python train.py --hop_length=160 --win_length=400 --vocab_size=32 --head_dim=16 --parallel_block=false --moe="soft" --slots_per_expert=1 --optimizer="soap" --beta2=0.95 --lr=0.0019 --eps=1e-08 --precondition_frequency=25 --final_lr_fraction=0.05 --warmup_steps=500 --weight_decay=0.2
Rows from expert 0 of block 3, named by matrix and row number. Rows with one number belong to one neuron. Each number is 128 + 32 x the weight over its row's rms, rounded and kept within 0 to 255. All counts start at 0. Numbers have three digits each. After the name is the row's rms in percent of the matrix's.
# up: expert up (model.blocks.3.mlp.up, 16x96x192), inputs 0-95
# down: expert down (model.blocks.3.mlp.down, 16x192x96, transposed), outputs 0-95
up.30 087:168148089155096162095177089151130132132053176202120168138173095120197126185141155113132127146079174142138171102184155175143087089172155157149110167149110130075156115127103146132135083124125103128148133108170087108117125169149124161077149124097091042155122130096144116149122094107120170107
up.31 107:082113106126079120141137098107207148124104158118206151182134117126099127114127075124087127141107224161106141120151102170113138134098090177125131178120146167103149170117112063096124108135097199129144117067086146120132121150152141107132129141161153127092199114131112115177181138101137129123
up.32 108:090125105153105127112123133131080150182064141126119086160124126143126158192180114141127095118086152123157133130158101126146138131174110107068116069154171144140158110124182146147112046086085108084155148089060150160127120143096122141163150167120074137109131140179093108110096074116101176072
up.33 110:120121136149098118111136159142158129153117060091145165175066113130112163155140087167169107147134129113161184121103134130099086140105095141116118070119086127164129142181106150153113103140158139142168107133172134179024138141181133128160074132115151107137143112089125094140118151050120152122
up.34 103:168163167176149205105121153112093088078119111143162101105098105125140119093086156098072063149175048158085139141140112098144130159053174170118124120109134110099119145130086142179190155145115068116117126139157131107146157132138089069147159149078163115083096124138176091154131123161138129141
up.35 101:199185097104119124173103121079109133109100175064154127155167173136108149151079097077096143146182103120143153151149061129149147142144134162198157122113108125125103099149141187145107116112102116129139139094146110149086175124155055079148155086164124078096156093120099109138157093077122158172
up.36 106:121091073100119125088092114104118108151112119087082149147114168138128096192097087176120129146092088063100139142104118075141132138158155131130163100129141117115101107127112130153119066097164104097118132157090140136080095090163078144128079111091133160163114153138125115091113093147145137143
up.37 097:110145069112171158071158049136153101139113163107110139171177128139145129091121127126096168065094124122110138165119076157123086093150125134102184126071151132117178085144132138150094091165143106108069152140190178124077121108161055158158124106147181135136213178110107115123154092115142152154
up.38 098:188125107127137131146151109153085054163148109170102165090166130145166112114125191120178158142187146110098133120143155139126122150148163076124135142146176097157130144115123150104189137116145103122141181105182121157151131133112138159163098121106158080051126077103112106110123118053137121118
up.39 083:127103110162182067110109180111102102129122122123113190129115170131156152103116103115082107162148131087137131104126077139122133144165135141150162084108135159126111091105095110120113087169133125140154120119158096137104137063167156100112100118120088161061111134141095121055111141150079140175
up.40 097:155172142134119116069071092094159075143143154121107149044059126098113145107107091133159137131134114148081164123079125104167134182091169135127109088179091105163129119125138155155092169108084068158044139137131169117093128150131142202118098117093097150118148142121112096105114143098117163157
up.41 094:182116176054114135062146111112056135128131175113081093103128167136160161134133080106133129092126112130126121102133204125167165092189101174149136114104115189099115145160072175045088103093076162126080114150163102130117140122114171141110116105137092145119099163134136119042135154141093168141
up.42 091:100113173098106082148129135120097152147102143152129099111100077103076141162173128123146140129059130128160108139173090129125124137050117135070107134118103128076199142218128134160118128075133162120116172156091133126151126127130098116106136105134180141099081156063129103093080129161084150143
up.43 092:101142197111096111094123147151110161192148104144123149187139140116170110142146148142093112156131120145161201131130147096110177061180132134176093095154133136097089165083040152124148159146126114130084141098142137170165100167062106088117059110176168105093217090127171120050153154115116161149
up.44 094:123160096116198109205107171133092118053138073133151121107128176128137116130130168133117125141156115144151116125146143159126185144170120198112135158090192094079142135165147125153170152082182133110115095146042111080126088149138150156119146130148142151038116130155095197142146084143113168155
up.45 103:096118136158149095072109067151180106100144169146134136133128112145091145109093085147108115096154112178118114158173116150106110131069158174084112118155108226105106166146090111138112141154097126162118120169132193166110121184155148081198124172156160126152133137196130130078162155167126165124
up.46 112:063177088083160067168053077113180109133183125109148107182077153193148142156100135131106136159110116136142143104151193137128099167141110113160110161126174179104130122135118100173130217104111148099132145140139161143099080103098068078152114160139197101017121115158118099043119139119126144110
up.47 100:133223203116079125158155117142108119031167147100155086118104192136102077162066181115166119084132167115157135141125132102130147105134130099117138121106075133132151127137098173146201103196123169147131161122126141122143139107191179110157140114098165148124111083080166144102104139141093156067
up.48 108:098100158108158116146162140123144133118156152071111142093140168143103148107169159126146109121101192130181133055118149054180118194116115107158116091144111140141081097080181129177125059131125122177122150103068123118117102096106092126117118114132152092143140030157102128099141078184123130081
up.49 101:086100125182142094177103125155189081123141128137143208149149101127156131134122091171078065121128122137135134132099136122111122106100118152094147068093154102133150160182140096067123109120127128176104140113175114178114142207185069066152077096135124228090105146141156138112109172116139103158
up.50 108:075096148128210168119159107143100155148089099177157117152140116076128117156096184110079134151095122142150095173121139098114117139137117198118140093141106091147148092098089155139142179113079124110150135130055143130137170137119141097125183144138150147089114105146120151061155126210077132123
up.51 105:174144136106151093173132119109138124112109125097115127128113146094116136181152150109118112102148118160186165062164135078111103127141143125170127078117124161158119188154102157114129151133137040058130186181121131137080076148120170109175123080081129154131094113174136096081200161094096117125
up.52 107:063173079148135091156107096123139169123084125139128156134120112164085130118172140122153108098101084139144116160095158093130142151152105186102151153119156142105182126126114074137140108135170144215126165140126160091159074150142161112121093123120175134133132081136105129085070210083080171125
up.53 097:103155163158180121146121167135115214118176140117115158168128111154180128115080099117107090091128040075098116119132084126094082109110129119059105149141120136120063129127177066129106084119149166197153101118129113156155142179181145140159161123106122124064138173146107122128137150142089144083
up.54 089:176174160100141160103057165097109135202106140115128106128113118087142162111175147126123159104095133069133127098127180129116149101171148123144115137082126153118136141126138168093147158121119178093072129116079168164128123127123113135148125141153097113216139171177192085123155097200130122062
up.55 093:123119068123127144160132164094140120172162172190132157180148127084156156170092111139115168181137090115145206104100130128128066146166152110106096084149148136148171122094129135091196157152125078165151076083131119090095132141083148082150130099105171131135142093129114096184151098184115132142
up.56 098:144158141124154174233030155099110156125146176145085098176105113126148093103098101066137084126133084129032091146124112164183169194146129145154158062110096145122107149139121093167130111141157173141117133119109141104124090109147105118078165118108168121084127123092061161100132126120130133137
up.57 095:127161158181064136122120142126156120122089027126137109179090124118099108094137097140172043064137114129147171109127091122134113074093141195100149096159116118132251138166178089173143069154143185109127158086143129099090099148181127135131148166114116118188153159124137088175138130120057149140
up.58 110:153104130184090092121096162120110091133129121069139163159126150163092140061141137156122094112124152062134097132166110146116105101110130099063130150138124192140110140169170108104161083106146119123119141078144079203135156196138154128095075159110098121127093146118112146130155115095120114068
up.59 098:123076134163138107114109117179082132123093124154121093089118117141143130090088079130159144144145090101127128145108137091156161143093059123128128078153089088170071171124141091141136099128132168076121186171068141167182094146110119167176148169106072157145110122190149136145108129113151116190
up.60 102:118041151114048073160154129103127116099111176154141119125165160129106251145090086156126106143115164119150124122175129147097121139077125156222126098122082100138124168117178202117131093114108102094121113140142108151088141130137114144122121111140072172144119192183117091123089154132168154129
up.61 106:101148122150117146123098124122050094142141140096108116104112134169086139182093128125116112111121144158110097102130111080104109094135121085112175088117141173066139141165080154159181110102123130108130122170071163170114116202178115125125162105093143172068139151156109113115136180072159112164
down.30 097:149087151093075112109143154044158138181133115068071165125137181072134126087145097181103083168093159114075118128149115126116089136105164114153057096192164130097159175116082119126190147148127143121159128070108136120154125123059093080161114093155071119071135145164090160139167113151184119075
down.31 101:070143146120160164135044091069113131070111148110112146178128132147126147161126156110115186174169042116098092173112102134124116108172127078091103136110124110147154148146124193104172185155137124100128158161147101131196102115118132156132114138165111101084148125117143176093123124117126118128
down.32 104:086090180135165190140144139171113136173129090137185173124126107140138094141152164142111104130093129150112126075156106145098073152086089184157143153103100093064131124146125109102130140134195147134069142088139097151126136119121123151128119090110131151174095116065181156173175112134159148099
down.33 101:132058121144147162124120102096135129091132169167102138149189171136138139154108144086113107112147101142107104142140123137182125117113152116122094188214153121116144076113118154135136107101086114109120135105134111080174155200103086075132175185181076133150131125157136113133069130153143191121
down.34 100:149068083068095125125078107128170091149148064074092126175090188119118106114135105187147131086096132124142140142062087136105125159138087145206133148160136149152094100116128135087144117140082169134180185155123152133121108163104134154105118117131096169141184118069090155125085120096146128159
down.35 096:102094126140149142176162161142102106114143104148072123155107149129176154104125114121086113103061168133122102079065180134089083110104073138092104221179147174145132139122131156133153186168170134165171099125097166112192126148093138126091097083132132090161142173151154169194066131154142150132
down.36 105:130124151167124120139125153155092153114110177127136107140141074158157116075196162119156109114148104171126138133130115138095040144164149095101114133113161179103128095131108182107102158125132121111108150093180083172115136163109119120110175094121130143164113077151096061174128168148123124114
down.37 107:135143158104121091160143191122123105141155073073197174120049130130084172157098138141116134124158117119122153144096095133113137130142137111186096160143115112107113134138123143095145054144060150200186096110128067090145134090130191102131110117116138145150045097167153103164101215132057131128
down.38 094:144079166149097184099185134120179216110157112174166148137085109140086212127117117146082126131112150128164140161129086117105134091135102155123156130115071137149111123115171103123139143122144110146160048091063149077098093155128111143120109121152077153153111119113090116081143143182130166115
down.39 094:067130162120126121163165174114166100131109181123106145105131026106103153132157122115176096142141146177149143162097158128188114114114076130143105169164159173070090116061144134148142125097149059112095163146132108178146119128147131076120141131148134162130141123159174095128152139107141138079
down.40 095:134143093087160120162138150088170109131156140127141077167191152146143148139147111084104150097146112123150081149177083106131112134104132113125098164158121136094086169107126108155049119112121134139162111120104026125095150152178123140174124188102143119112118092115081149081137098199115083165
down.41 095:056119096137146099124156107115187110126143152101098115139173194117120148061128129148095150111136171170116144170157186156100138165103125114144116128119115105098173088107159084153224156206198101141192137083175087102115116083140155119133152089109151101119100092117069139090146168085173133162
down.42 094:112126098156146139132073123152182093092154133175137176091143170099088105146124123199096138108196121107117163177075158125109166128115113138178134088165142101147103148142171069099082145128103105160138086116180133157136152134078132134131122113120132157094116064126142144182170154092114137094
down.43 092:148077108170115082176127121105107115118084132105043165088138105148123183118140123105175115095065122151119169139120095149131091150113132110105115146161084098103137118127145136183185108116180090135143135114164074112111136109203194121096131089110088184149084138156117112206124124154115109069
down.44 095:088117097184129143087092148096120128149161077103090140104090113155127137099173111213097160157122097158129142170125103154176105131093162109156099100173126170151111165110165144087114108136139118177105176115160129188133105127155144171087145137135087183179190123096182144112059105180084092156
down.45 101:142123107072113142213094099174146120173110119015086100197131114175191104122155111077132152132114088132129115123098089128104143123147048111138102089147055091140112135112181129145108122168123170126130105133157102161173152094133109101133109111094083169141147116108061118100096110112127100181
down.46 108:130186106152161129161115160123132129086156106136105162085198126171095163146155114134117068102204121157101065102078109153173150137088129087086135078106155122167165144156168124130101107121136191139086092099130161127132140180138141153141137139131120118161177142155182173174092127108157097158
down.47 103:119082079112073118079189116122124109198125090165172134189136075136174128133156114150103137117148132070072148118166106137175109110175135137111144126102085129155126087148108109076183113080099116151131140154136164161146127132110123154097123125171163143194117143088077209135075100157118081142
down.48 101:124117136185108132146112135110097177114114122147121132117147162094189119161123108153077077095146114132108119079115159136121071074153151119132158127140113151115097141175158181124215161066174146111159104128163181164138152142059092127063153151099119087123112148118135074185132134127152153052
down.49 097:178153126113129153130068132125157128111187147105131073100085097171068083135130089124172149167155148150141120115131112097171078122147192159168141147084153170135124091059172147170147170188155112125111158177122127040138145100163137143142127120110154048199109167164080161147103173092129125098
down.50 110:100099107091122122089132149128116154113102114079115126099107149183130135065187107123104140134123109141148137054131155146151119160122070113133120085047102141073064111120092147081142102131131191111090147094136163161129105116165071140129082116135120159161164082096137118141151144110157098179
down.51 101:132088110087154171117163178191108114140138135086122132142177142154158134146119068144159149142145149089092093114148188153145102139137078080102120121149142174129113130142168125207113081089144125097105100155135168132108191146127090180140135115130121102074184121145145142152094125193151173133
down.52 102:102090179103143155141144166150153092162155100105118111158133176107111174187066137151098099104175155138096142148163109137141159081173086094054101125075143165173077137103148145084127144126084124132115082122187094119080156166197123126129137119172133135119123150117132133163112147158120151142
down.53 094:079107106138142136169128158134147070087137143109109094151059108141065137118101106153168108137108155112145107124141146158131097139108166106149107147186150163141107114138141115127111134140145089132109187118083165100119137127113093090146133125144131117137125121119117075150116128069109153081
down.54 091:093153067142066073092195099099082088144135073168148152123094114100137104053114163119121106145101111113111119128102105169133133124095123098120194080161121128112189134175144114184169147118169104166154188110134155069047165129110180135101094087126094130101124141131152138079128165087147122100
down.55 093:191170166156124085066110139187084079093143106075172159141101126114174101130148174144123153147078190151135131136160056088133153130109102109148134170116105157116135111116075159134137115161113149073153163201121091138201113094136112191137119168136156111155150096164124153086115130121122146128
down.56 101:098127129157167128074152132120109076099135077091146098069160191143145178103101172123160175098118138150185127114177117150110040122078149124110098180117146132138137166132161130064170120126120098158175067155145120112157130153130164156147172157156117109102120133080137131128147116136152116105
down.57 101:110067171118116152128110070075084093169155146088073082125115109095188159136151170115129186099177141129075127127174096135114164144140182124179098142115145150065149117094078172169114142092102096150155139177104135111145111126117126133131098119106138147101049084121089131153100134112132172102
down.58 106:069165123118141182149131091116202138128156116142152082115097100055147124166102118133172184114128124175091094055132105090131099144122126129112160102137093165129151121110174131146086100106091085192142164170145162080135149101051115098149153081121152103133149116121127103101145144090068131131
down.59 092:127136104074083162149136040066125112109094133089154121154157118120123164162171159083196122100129139161148137120142116204098122189132159157120164157182121154129088091140169128152121147150056100127156054082133066202084126165131126137104119119131118107099150151089112088117116167093119108111
down.60 097:140139111110136128155085182172103126126112203161123116142175091135117051124145149092170131121117143136075127120176093116152103101126205143059122133132133121086134126157100138138135149140126098171152136095085127118103142172048132125195160080082143065112146124101112082184188105165089123125
down.61 090:095105099123164188124106155174191157130130121098122096123145113170138132068084080101130032116177129147155147194131113135138148142120049113092117148122134168159111157134224104192138143149097150145119168130148094131138119071165116146133124058087122163122144145112175139120101146145144146173