From a checkpoint of a small CTC audio transcriber: log mel input, 12.3 epochs.
Rows from block 3 of a small CTC audio transcriber, named by matrix and row number. Rows with one number within an expert belong to one neuron, the router's apart. Each number is 500 + 25 x the weight over its row's rms, rounded and kept within 0 to 999. All counts start at 0. Numbers have three digits each.
After each expert's rows are labels from the 100 clips, of 14976, where the router gives the expert most weight on average: "top examples" is what is common among them. Only what is clearly more common there than usual is listed. The data: short read English sentences (LibriTTS-R).
# router: slot weights (model.blocks.3.mlp.router.weight, 16x192, trained with AdamW), inputs 0-95
# up: expert up (model.blocks.3.mlp.up, 16x96x192), inputs 0-95
# down: expert down (model.blocks.3.mlp.down, 16x192x96, transposed), outputs 0-95

# expert 8
router.8:504517522537534466512444509470499490459492512494548512530529477508481452513508499459517511495493457505467477469483484489538485528496529527516496500475529511511557489491522484535520478553475487525472473531498504473516475526515487489486494506530496519503482470468474514533495520469505470483
up.0:503474516472545491526470523492466502439464498491533473477479563470540523505499489541526476491522479481498520510461474551502512451540527519480521488502517510528484479482544528532497524530479497480505498525489520523492462506527543514478484458515472479505501529505532536507490420475529534509
down.0:510506505474479487549517494469512511513531491493480563517473480458498468518482499496490514473471537496478521466541554492452469541470498516520489476498509504465503494515456483468548464477499455559505505481507478461507484498485453498433494518531506532507478527525467454472544543525502555512
up.1:518436513555524494495482517494548469489495479553506513483463473482503504496529559499472489502537470524523471535436529507535499493497515514528470489479502464497518464529490481506461523511513427483467524485470506502507473484484516437490506524520476473494512493504481492515517505498502503541
down.1:499526510494470512499516472476527499529523526455525479500533517514493522480450488496503488444482482469466482493500494489451472502466488507511492492529478514528501504521501534520524491516503563452545507475477492489527482505500505492493460458506455501497535502513534493450478494520460479508
up.2:492508507515483518528523553490491510505485526515490453505492529505516479509486456465513469456512503454481481515511523484484493513525438463522544499494450503542512449501520495493470474495494519495522486504451476444464483471514508548473565448507481495492524499494499515469497486503493480520
down.2:528486494537505500485471500542485499462502462490459518537489503465441509503499519519484536560477503491517507521527529501501447486441526461482489531527516512477498531511522487519515530522487547585482493468511491531523520531505541488479478502495447478485527503494504475514503541533522523477
top examples: the word "you"; the word "he"

# expert 15
router.15:510454535501494508500489483494486490512519533509474540437488465499508508532512503479496540510483518507474517517538530554484474459521520505526525504496521479519471520502525499439514467509528498506492470500473516479527505475503449515496493480490456521494549481485519458460494497504449508480
up.0:522479506475524459462470530474510505540498491533505441537472505555542548511516483483443522481509489530512473512525507479477519505529516468503517479517492513523513492509507472465490458500502468512536488498507512470530503490524493512512562482516509446495468480542485538502535492495528441476
down.0:531462559538484494448506522526507510488516501485485527486546513448480491492509496522550527554496511501506518540490481482496459468503541508472515517519525489482487510480514501504516518508484474467484529463479507504486534476474477506456537468486492553510538545477479499513530524483504493530
up.1:498509495518507499482518510539488496462451510516494517502460526488528516517521458466478492472501493431507467540547488483524505480519527527511451497501456501514509522477511509494469490511548529547491507500509486550522501510540527494470507496529529450489501522500534438495498475489528486507
down.1:528420535464455513515493573489531515502509472506506496529512477494489501497491496511517481543479521525527555478469488483534486525538502512491546516526534479490523541506471480492500493491482462496478477455505481494497504495478532492483508467447452499511464496512486518492485489488506541536
up.2:533465471488484512439528523500479529458525531513515505504528471525528493526510522521435476497494526541507544492511496517528487502520451479531530477508501471509485522492485492500553468535509490478529487487475508473460493491514445454469529493481494492501494528497497509507472466507528514487
down.2:528494532496478476474514499510531471480495481476497501463545515453499541504507514490498544524499520481517476525508480481504472491420553545504514512505482529518491466483505502485508500518481505517500473518492461495487523529479534525516515486488496499516491475536472502442519520478461470503
top examples: the word "to"

# expert 5
router.5:495472525466476455473536482520529511516487491517498498540502530470565530508454494510525516538488515492506450501500483515528479472511563532547493503499472536477485495544496502515482502502528513488458481464553488516474484461463518544502524513472518536484477498462504496519476489506494518483
up.0:522518501509522472529541513501496547512511537497525507489459485469496476498483499568482526492478468508508551487502460494515496481509452525504518479515494496498495509497504509476496527534518521502552495527525472439509510534457532518482461457546504440521460558530534473482492478481493481474
down.0:500535520531529490489446491468521472529475471496494472466492483519434542495481508514514436484536478466508498515515509503478510517512487507532508447514498503522548511534483481534510483464512488490505529472500552545493492458528451470466472490514487527479469480490439505521508495529501495510
up.1:467496470483488468493500509503521531488510509501517487484547495525517496512541498473468474520486477515519497502522457475506495501485519500445541497499451484470469530462454513556493513464521545514532542476491495445532486517530502474527543479543481484514490539486554473468471503497467476523
down.1:503519497505502475453521478498498489487494496482572500530502461516459497498514494540533543518555502485489532536514486472519489514514498497488495458495514509480541501522518490476460457479502502470509491530508475483465525510480489526480512492522547509470457460560510456526479488532495498509
up.2:504513515488471531498448513499489471500556492451508490503463513456505484495485474517480463507500542537506509484509492473513526505512505490497534505506503510514469471535505569479479501451508524513505487483490455479529507476522505499492517501512460489473484539501507501493473463500518491470
down.2:488506491528473487503509521483481508483490535533489482506540479488464539511529523487553497497521524481508501458507513521455476489472508474521508492506489526454506467530499455514491535527481491447447485491485488496477500461491449507515505459506540452521462480478479472493538495481510457529
top examples: the word "and"

# expert 1
router.1:483525497447438502510527464477453483473457537530515506522514542524518497482507487489502530528502507493500495501570515481512511540495477483535553498490490481528491505503480518510479520531541467474456489531484513541529494477430511475502535459521502500496508466521482516488522491546491510502
up.0:479478524482509487514492541481515497484511512485483480485482519476526490506467531455513486536484512521498535457498503551537475496498522510524488505510555506473540453537476500491527501532505486489480478518451504545543515447486482467523464491506492507502518527475489486471473528510482513428
down.0:512511459526523461451473458505549521512533493491489570515474466497498523520476493517501562474497501475491477495461507470479473495559519472479467502521463535514453523476450526537489512489478510470477520469478493514506512509508475537484537504466555484489498487494507519512499479492504513488
up.1:493527510488515525536504484529478511488518506504509453537510516484510526488519512503517460500498497516505504502505522499465498520541512503496483470448534492527475506471511505529500543507504527511472500470484495469493501527532476488460487506519473481456519539475488538476508487496455498480
down.1:469507491533505449498482521498472514481490493481452486486490470510501468504458467468484542523488490484490474527484514511501489462483524516496535471514493516496516480502523487467483457523513462484523496463490491528493476511465520493474477475475541490489459479524512468534506488475518500546
up.2:511510499511466528561523540489460492486482473511538502496508501502455493491484489475503475528477507487492498526518476477521488530493495487465513515499480506522559517504495492510478485480480505503495506480494455475500526497527493513530552503472511473521488480498414490485545472462470497500
down.2:504487516485487528469528476497457533481497509472500472522515510522544519506543509507485516488471519479514499509512519500503511486494481500523503501493494483501427536512531525486546521520527486497497511548484501520472461507459497503504473476509503487517497540507566522485531470538487524500
top examples: the word "i"

# expert 3
router.3:486497512533544523488522508497514472508515506505483528470470532541495508529497501476517499503536506533505523476488506493521476531487504446484485509527504468504468546487507513494458452442487446477505477502499519486527488468538519525539481512470512485546448481532477506556481503478460494516
up.0:541462479487484512469488491510450503517487500503545473505541463481500481481519465531501487528509493482512469467526492487488483473472486522539498480489486470542523514517544493471506510475555542493539548468518529504468517524507458482483488495536515531492483507472512496486534507514501483506
down.0:464480480524470559494491517508479485505459482514491531504471484475487490516493532566503520506492515526527531530521486535507537521508474506494491480508507513500496491523512511488518492474510473511472503479506524510503463514529483462483490535508509533460545522429554458501525495512506510515
up.1:480503533540515531505511483490505500544501526493437522465474556493515531514479467480517505514469504500534496496511478537515514478514510510506485510541474496504510484497541439490484475550537481517516457516524438536501464501513496473492520454480458516511520477495528501440465495472476489490
down.1:575510549481515487503550500493482487518489498519568483492482488510550493490501539527508463505509499516475508514493483510451540542506476521512524472473514489499468475508483512526489516507494506488494483486506496488498518500517505478486524538546495497498527503474478537559486515507507533511
up.2:515527510496455508555495516543519506515514471507473487474443510505508508507567511469525503512483481523493518512490506514446517445490491484506473475526449487521470541493513543468486508428539525507511496474471453515493486479492459531501473493474484528513471473540498520526505480523486498479
down.2:558474501530559533477482503470524497508497518443490500538542514528463510498470506489446508497528479503528492436483491481532491510494523521529520510442515493504523526517483469542525492455459469526505512580491498508469540505519588511527525494512541518462483492488507514504519509497496504493
top examples: the word "of"

# expert 0
router.0:501512487477519506509475474490478504464487565505528491519477530538494489523498467490471505515511503513508461526504490470511505533521449489484486477501533482517483497512494483492506476526417516509505481528521489537533478534507477477549519463508486500466520527494482561461516517511464502537
up.0:512488520490498469489558466534468490501488460493487521497492480492477488492462461499502493487497489489506496540522462517512475500538491527510512487460544510556502533478471494490465465509511493505488471505477449476529492515489466480503490460466529496435457479480515473542494497485551520546
down.0:463461538498537533500506534493527516539523524473497510482500487529488574500483539517485561470514485485476504470507505510497512516487475504496528518493500475477523487505493472505533488458465469507475453496509496472465546498505489516531480536536479474507466503509465509488478494471477497480
up.1:524480516528462479451517487465487544513522529534508494496525484466497503486480495482517540492497507537455475520503504516457535488482515519490511533496511475488487520544535469501543504547488488477480493540531503512509490502511472514476539489513508513516455505521527477466548503513492484512
down.1:537506475489590492471472497565471460520484518510509538505488486513553510522492518522521490558522494491521499524505516454505478497509533518498494473500511506494510505503499509553445504491491540488494510492536528453512516561519516498515492555503520530515530490474501461480496521477476492557
up.2:516510470515444471498499511501493529519486477510502463506513457499525464510526512525500511542523484506486460500464476444501526526496455514471505534507517526521517509463520518489496513509469511501473399520492484540501456512490499529498520507501489486534530495474457508542478533528531505489
down.2:542523542487484502505500529501481499473531488517493510484499490432483514498490485514496512503453498514470508524516514480490514490476571448507496491545472475483512493500492546536485458454513465473472510496465477455505526480521539516475450482519471493501449498498527499500496460484504494503
top examples: the word "her"

# expert 4
router.4:529480491503511497465486452504523508495487515514545511549511510453508504495480460515533481492527483489475498534512508521524477520490541546541478510527512518526514492494508496503464527492523519466466490473524496528453510484472487524482467465538464512488520511535514487534477519492521493503
up.0:499523496524496508441497500521440542540510504493499550464480513506485479492533536529499492507460480512505499444542563520482498500504494458511496514493481479490473454462506473520524515485509505497476483487520502529534466504511531554520461489462501468522525527505518489469513515500528500549
down.0:502480510461520475534552500502563544489477505487495503521483489507544512494491475473501451501544510489456455561459489484517562493505471519505506480517497477498552526533518539501495489497556504481515528462476509464456494518494526456514487514523484522467480522484491512517494442490490492479
up.1:521483480513526488516518512489562500469480499472527524472488492546505481535515498470478483488459516488458512491502504475496553472504504486500498523533505471499467493534496491493459497507458500491512523518470500459470499523504465563549488506489469519519522542502477505513479456486551491482
down.1:511489491494434459493471491510502516484524547523472495496531525478526513505488466496498514511532516508484458495531476503521474575478533446514495538472466469554472504503463521518499482480467508538492476501519470504486537526505533465488502482491544463493534489486482483476551507531472534518
up.2:505515497500530510492486492499489480478473536546518456472513512493492490502512482497507507498491463467457506498534504491474506507548523506471528513486484506514453448446502497457489509483500484502501454483569501512474445499503513519493525503518476492522523447520551572459548510498513491506
down.2:501530499455497484470518514488500477488477521492513516554497538464545486435484470524486496487518491508511501462477451489473519509491477503482506488560478496496493469487513527481439458487474521529533541520495529457526564521500491487528484502505467530500512496476519482520452527508491511570
top examples: the word "not"; the word "me"

# expert 9
router.9:504457486510527479501471481531492467492551486483511523457487503493515521518504526539516525509515521541513495462478523482459489485530487526514486484477498506534542502553507533464486456478511483525463550474482532463512472513495488484517493453507471562519467491493468501468509448469470525515
up.0:481508520507488482531543485550511490468503503509456497477511474498478466533494552526509450454526479500509523536492506498459515464477477518511481500493498508476484479457509499512454483547519527533504527544467505516497526500485506562468506525450547529511524486464505459527481498486511529562
down.0:503481507477534500523485504513519509472495539489531492521482483496497524467493490479518489501528503458516524491499558512461488467513509523540526463519483491532450471526525490533557502469505457485507468495521531462516472470499454507549470506528486502466515496493509528482549534538500512494
up.1:520508446521482508482481452447485476482533489499503562479480515494527504512504530537451514502520536496501492476455539479495492500539505503519488505468521497470491499511511513510505470482552516522508561449471494469529505494494509520486478497514441528473520493490531483533504544496516478508
down.1:455505513510538485486501562505496507511482493499472449498562508523500531494490469459508501529466478513480485524508503511512501514464471455517501487506509503461511480486526464476500525501522511495475476550532452515497473495490511495519561493533499474503456493505444542430479491491475514517
up.2:475526543474511534519498501498497494511533496505511492569478483501479489509520488501479496474499505468501479506521549506561545480551448513494467517476535459475500532511475542479487501537513467530508485545511525479457515506484513497499539476537536525568500465515479474500514503534463487506
down.2:515439496524447435521493494502484510476509476470480470492538482485545490530478472535527534501536493527504548542469484528518478491491523506476491481508466483483486514499517508496538475470519505533521508446522476527498527497496498500462473511497476516476521514477514490505460536547503474535
top examples: the word "was"; the word "is"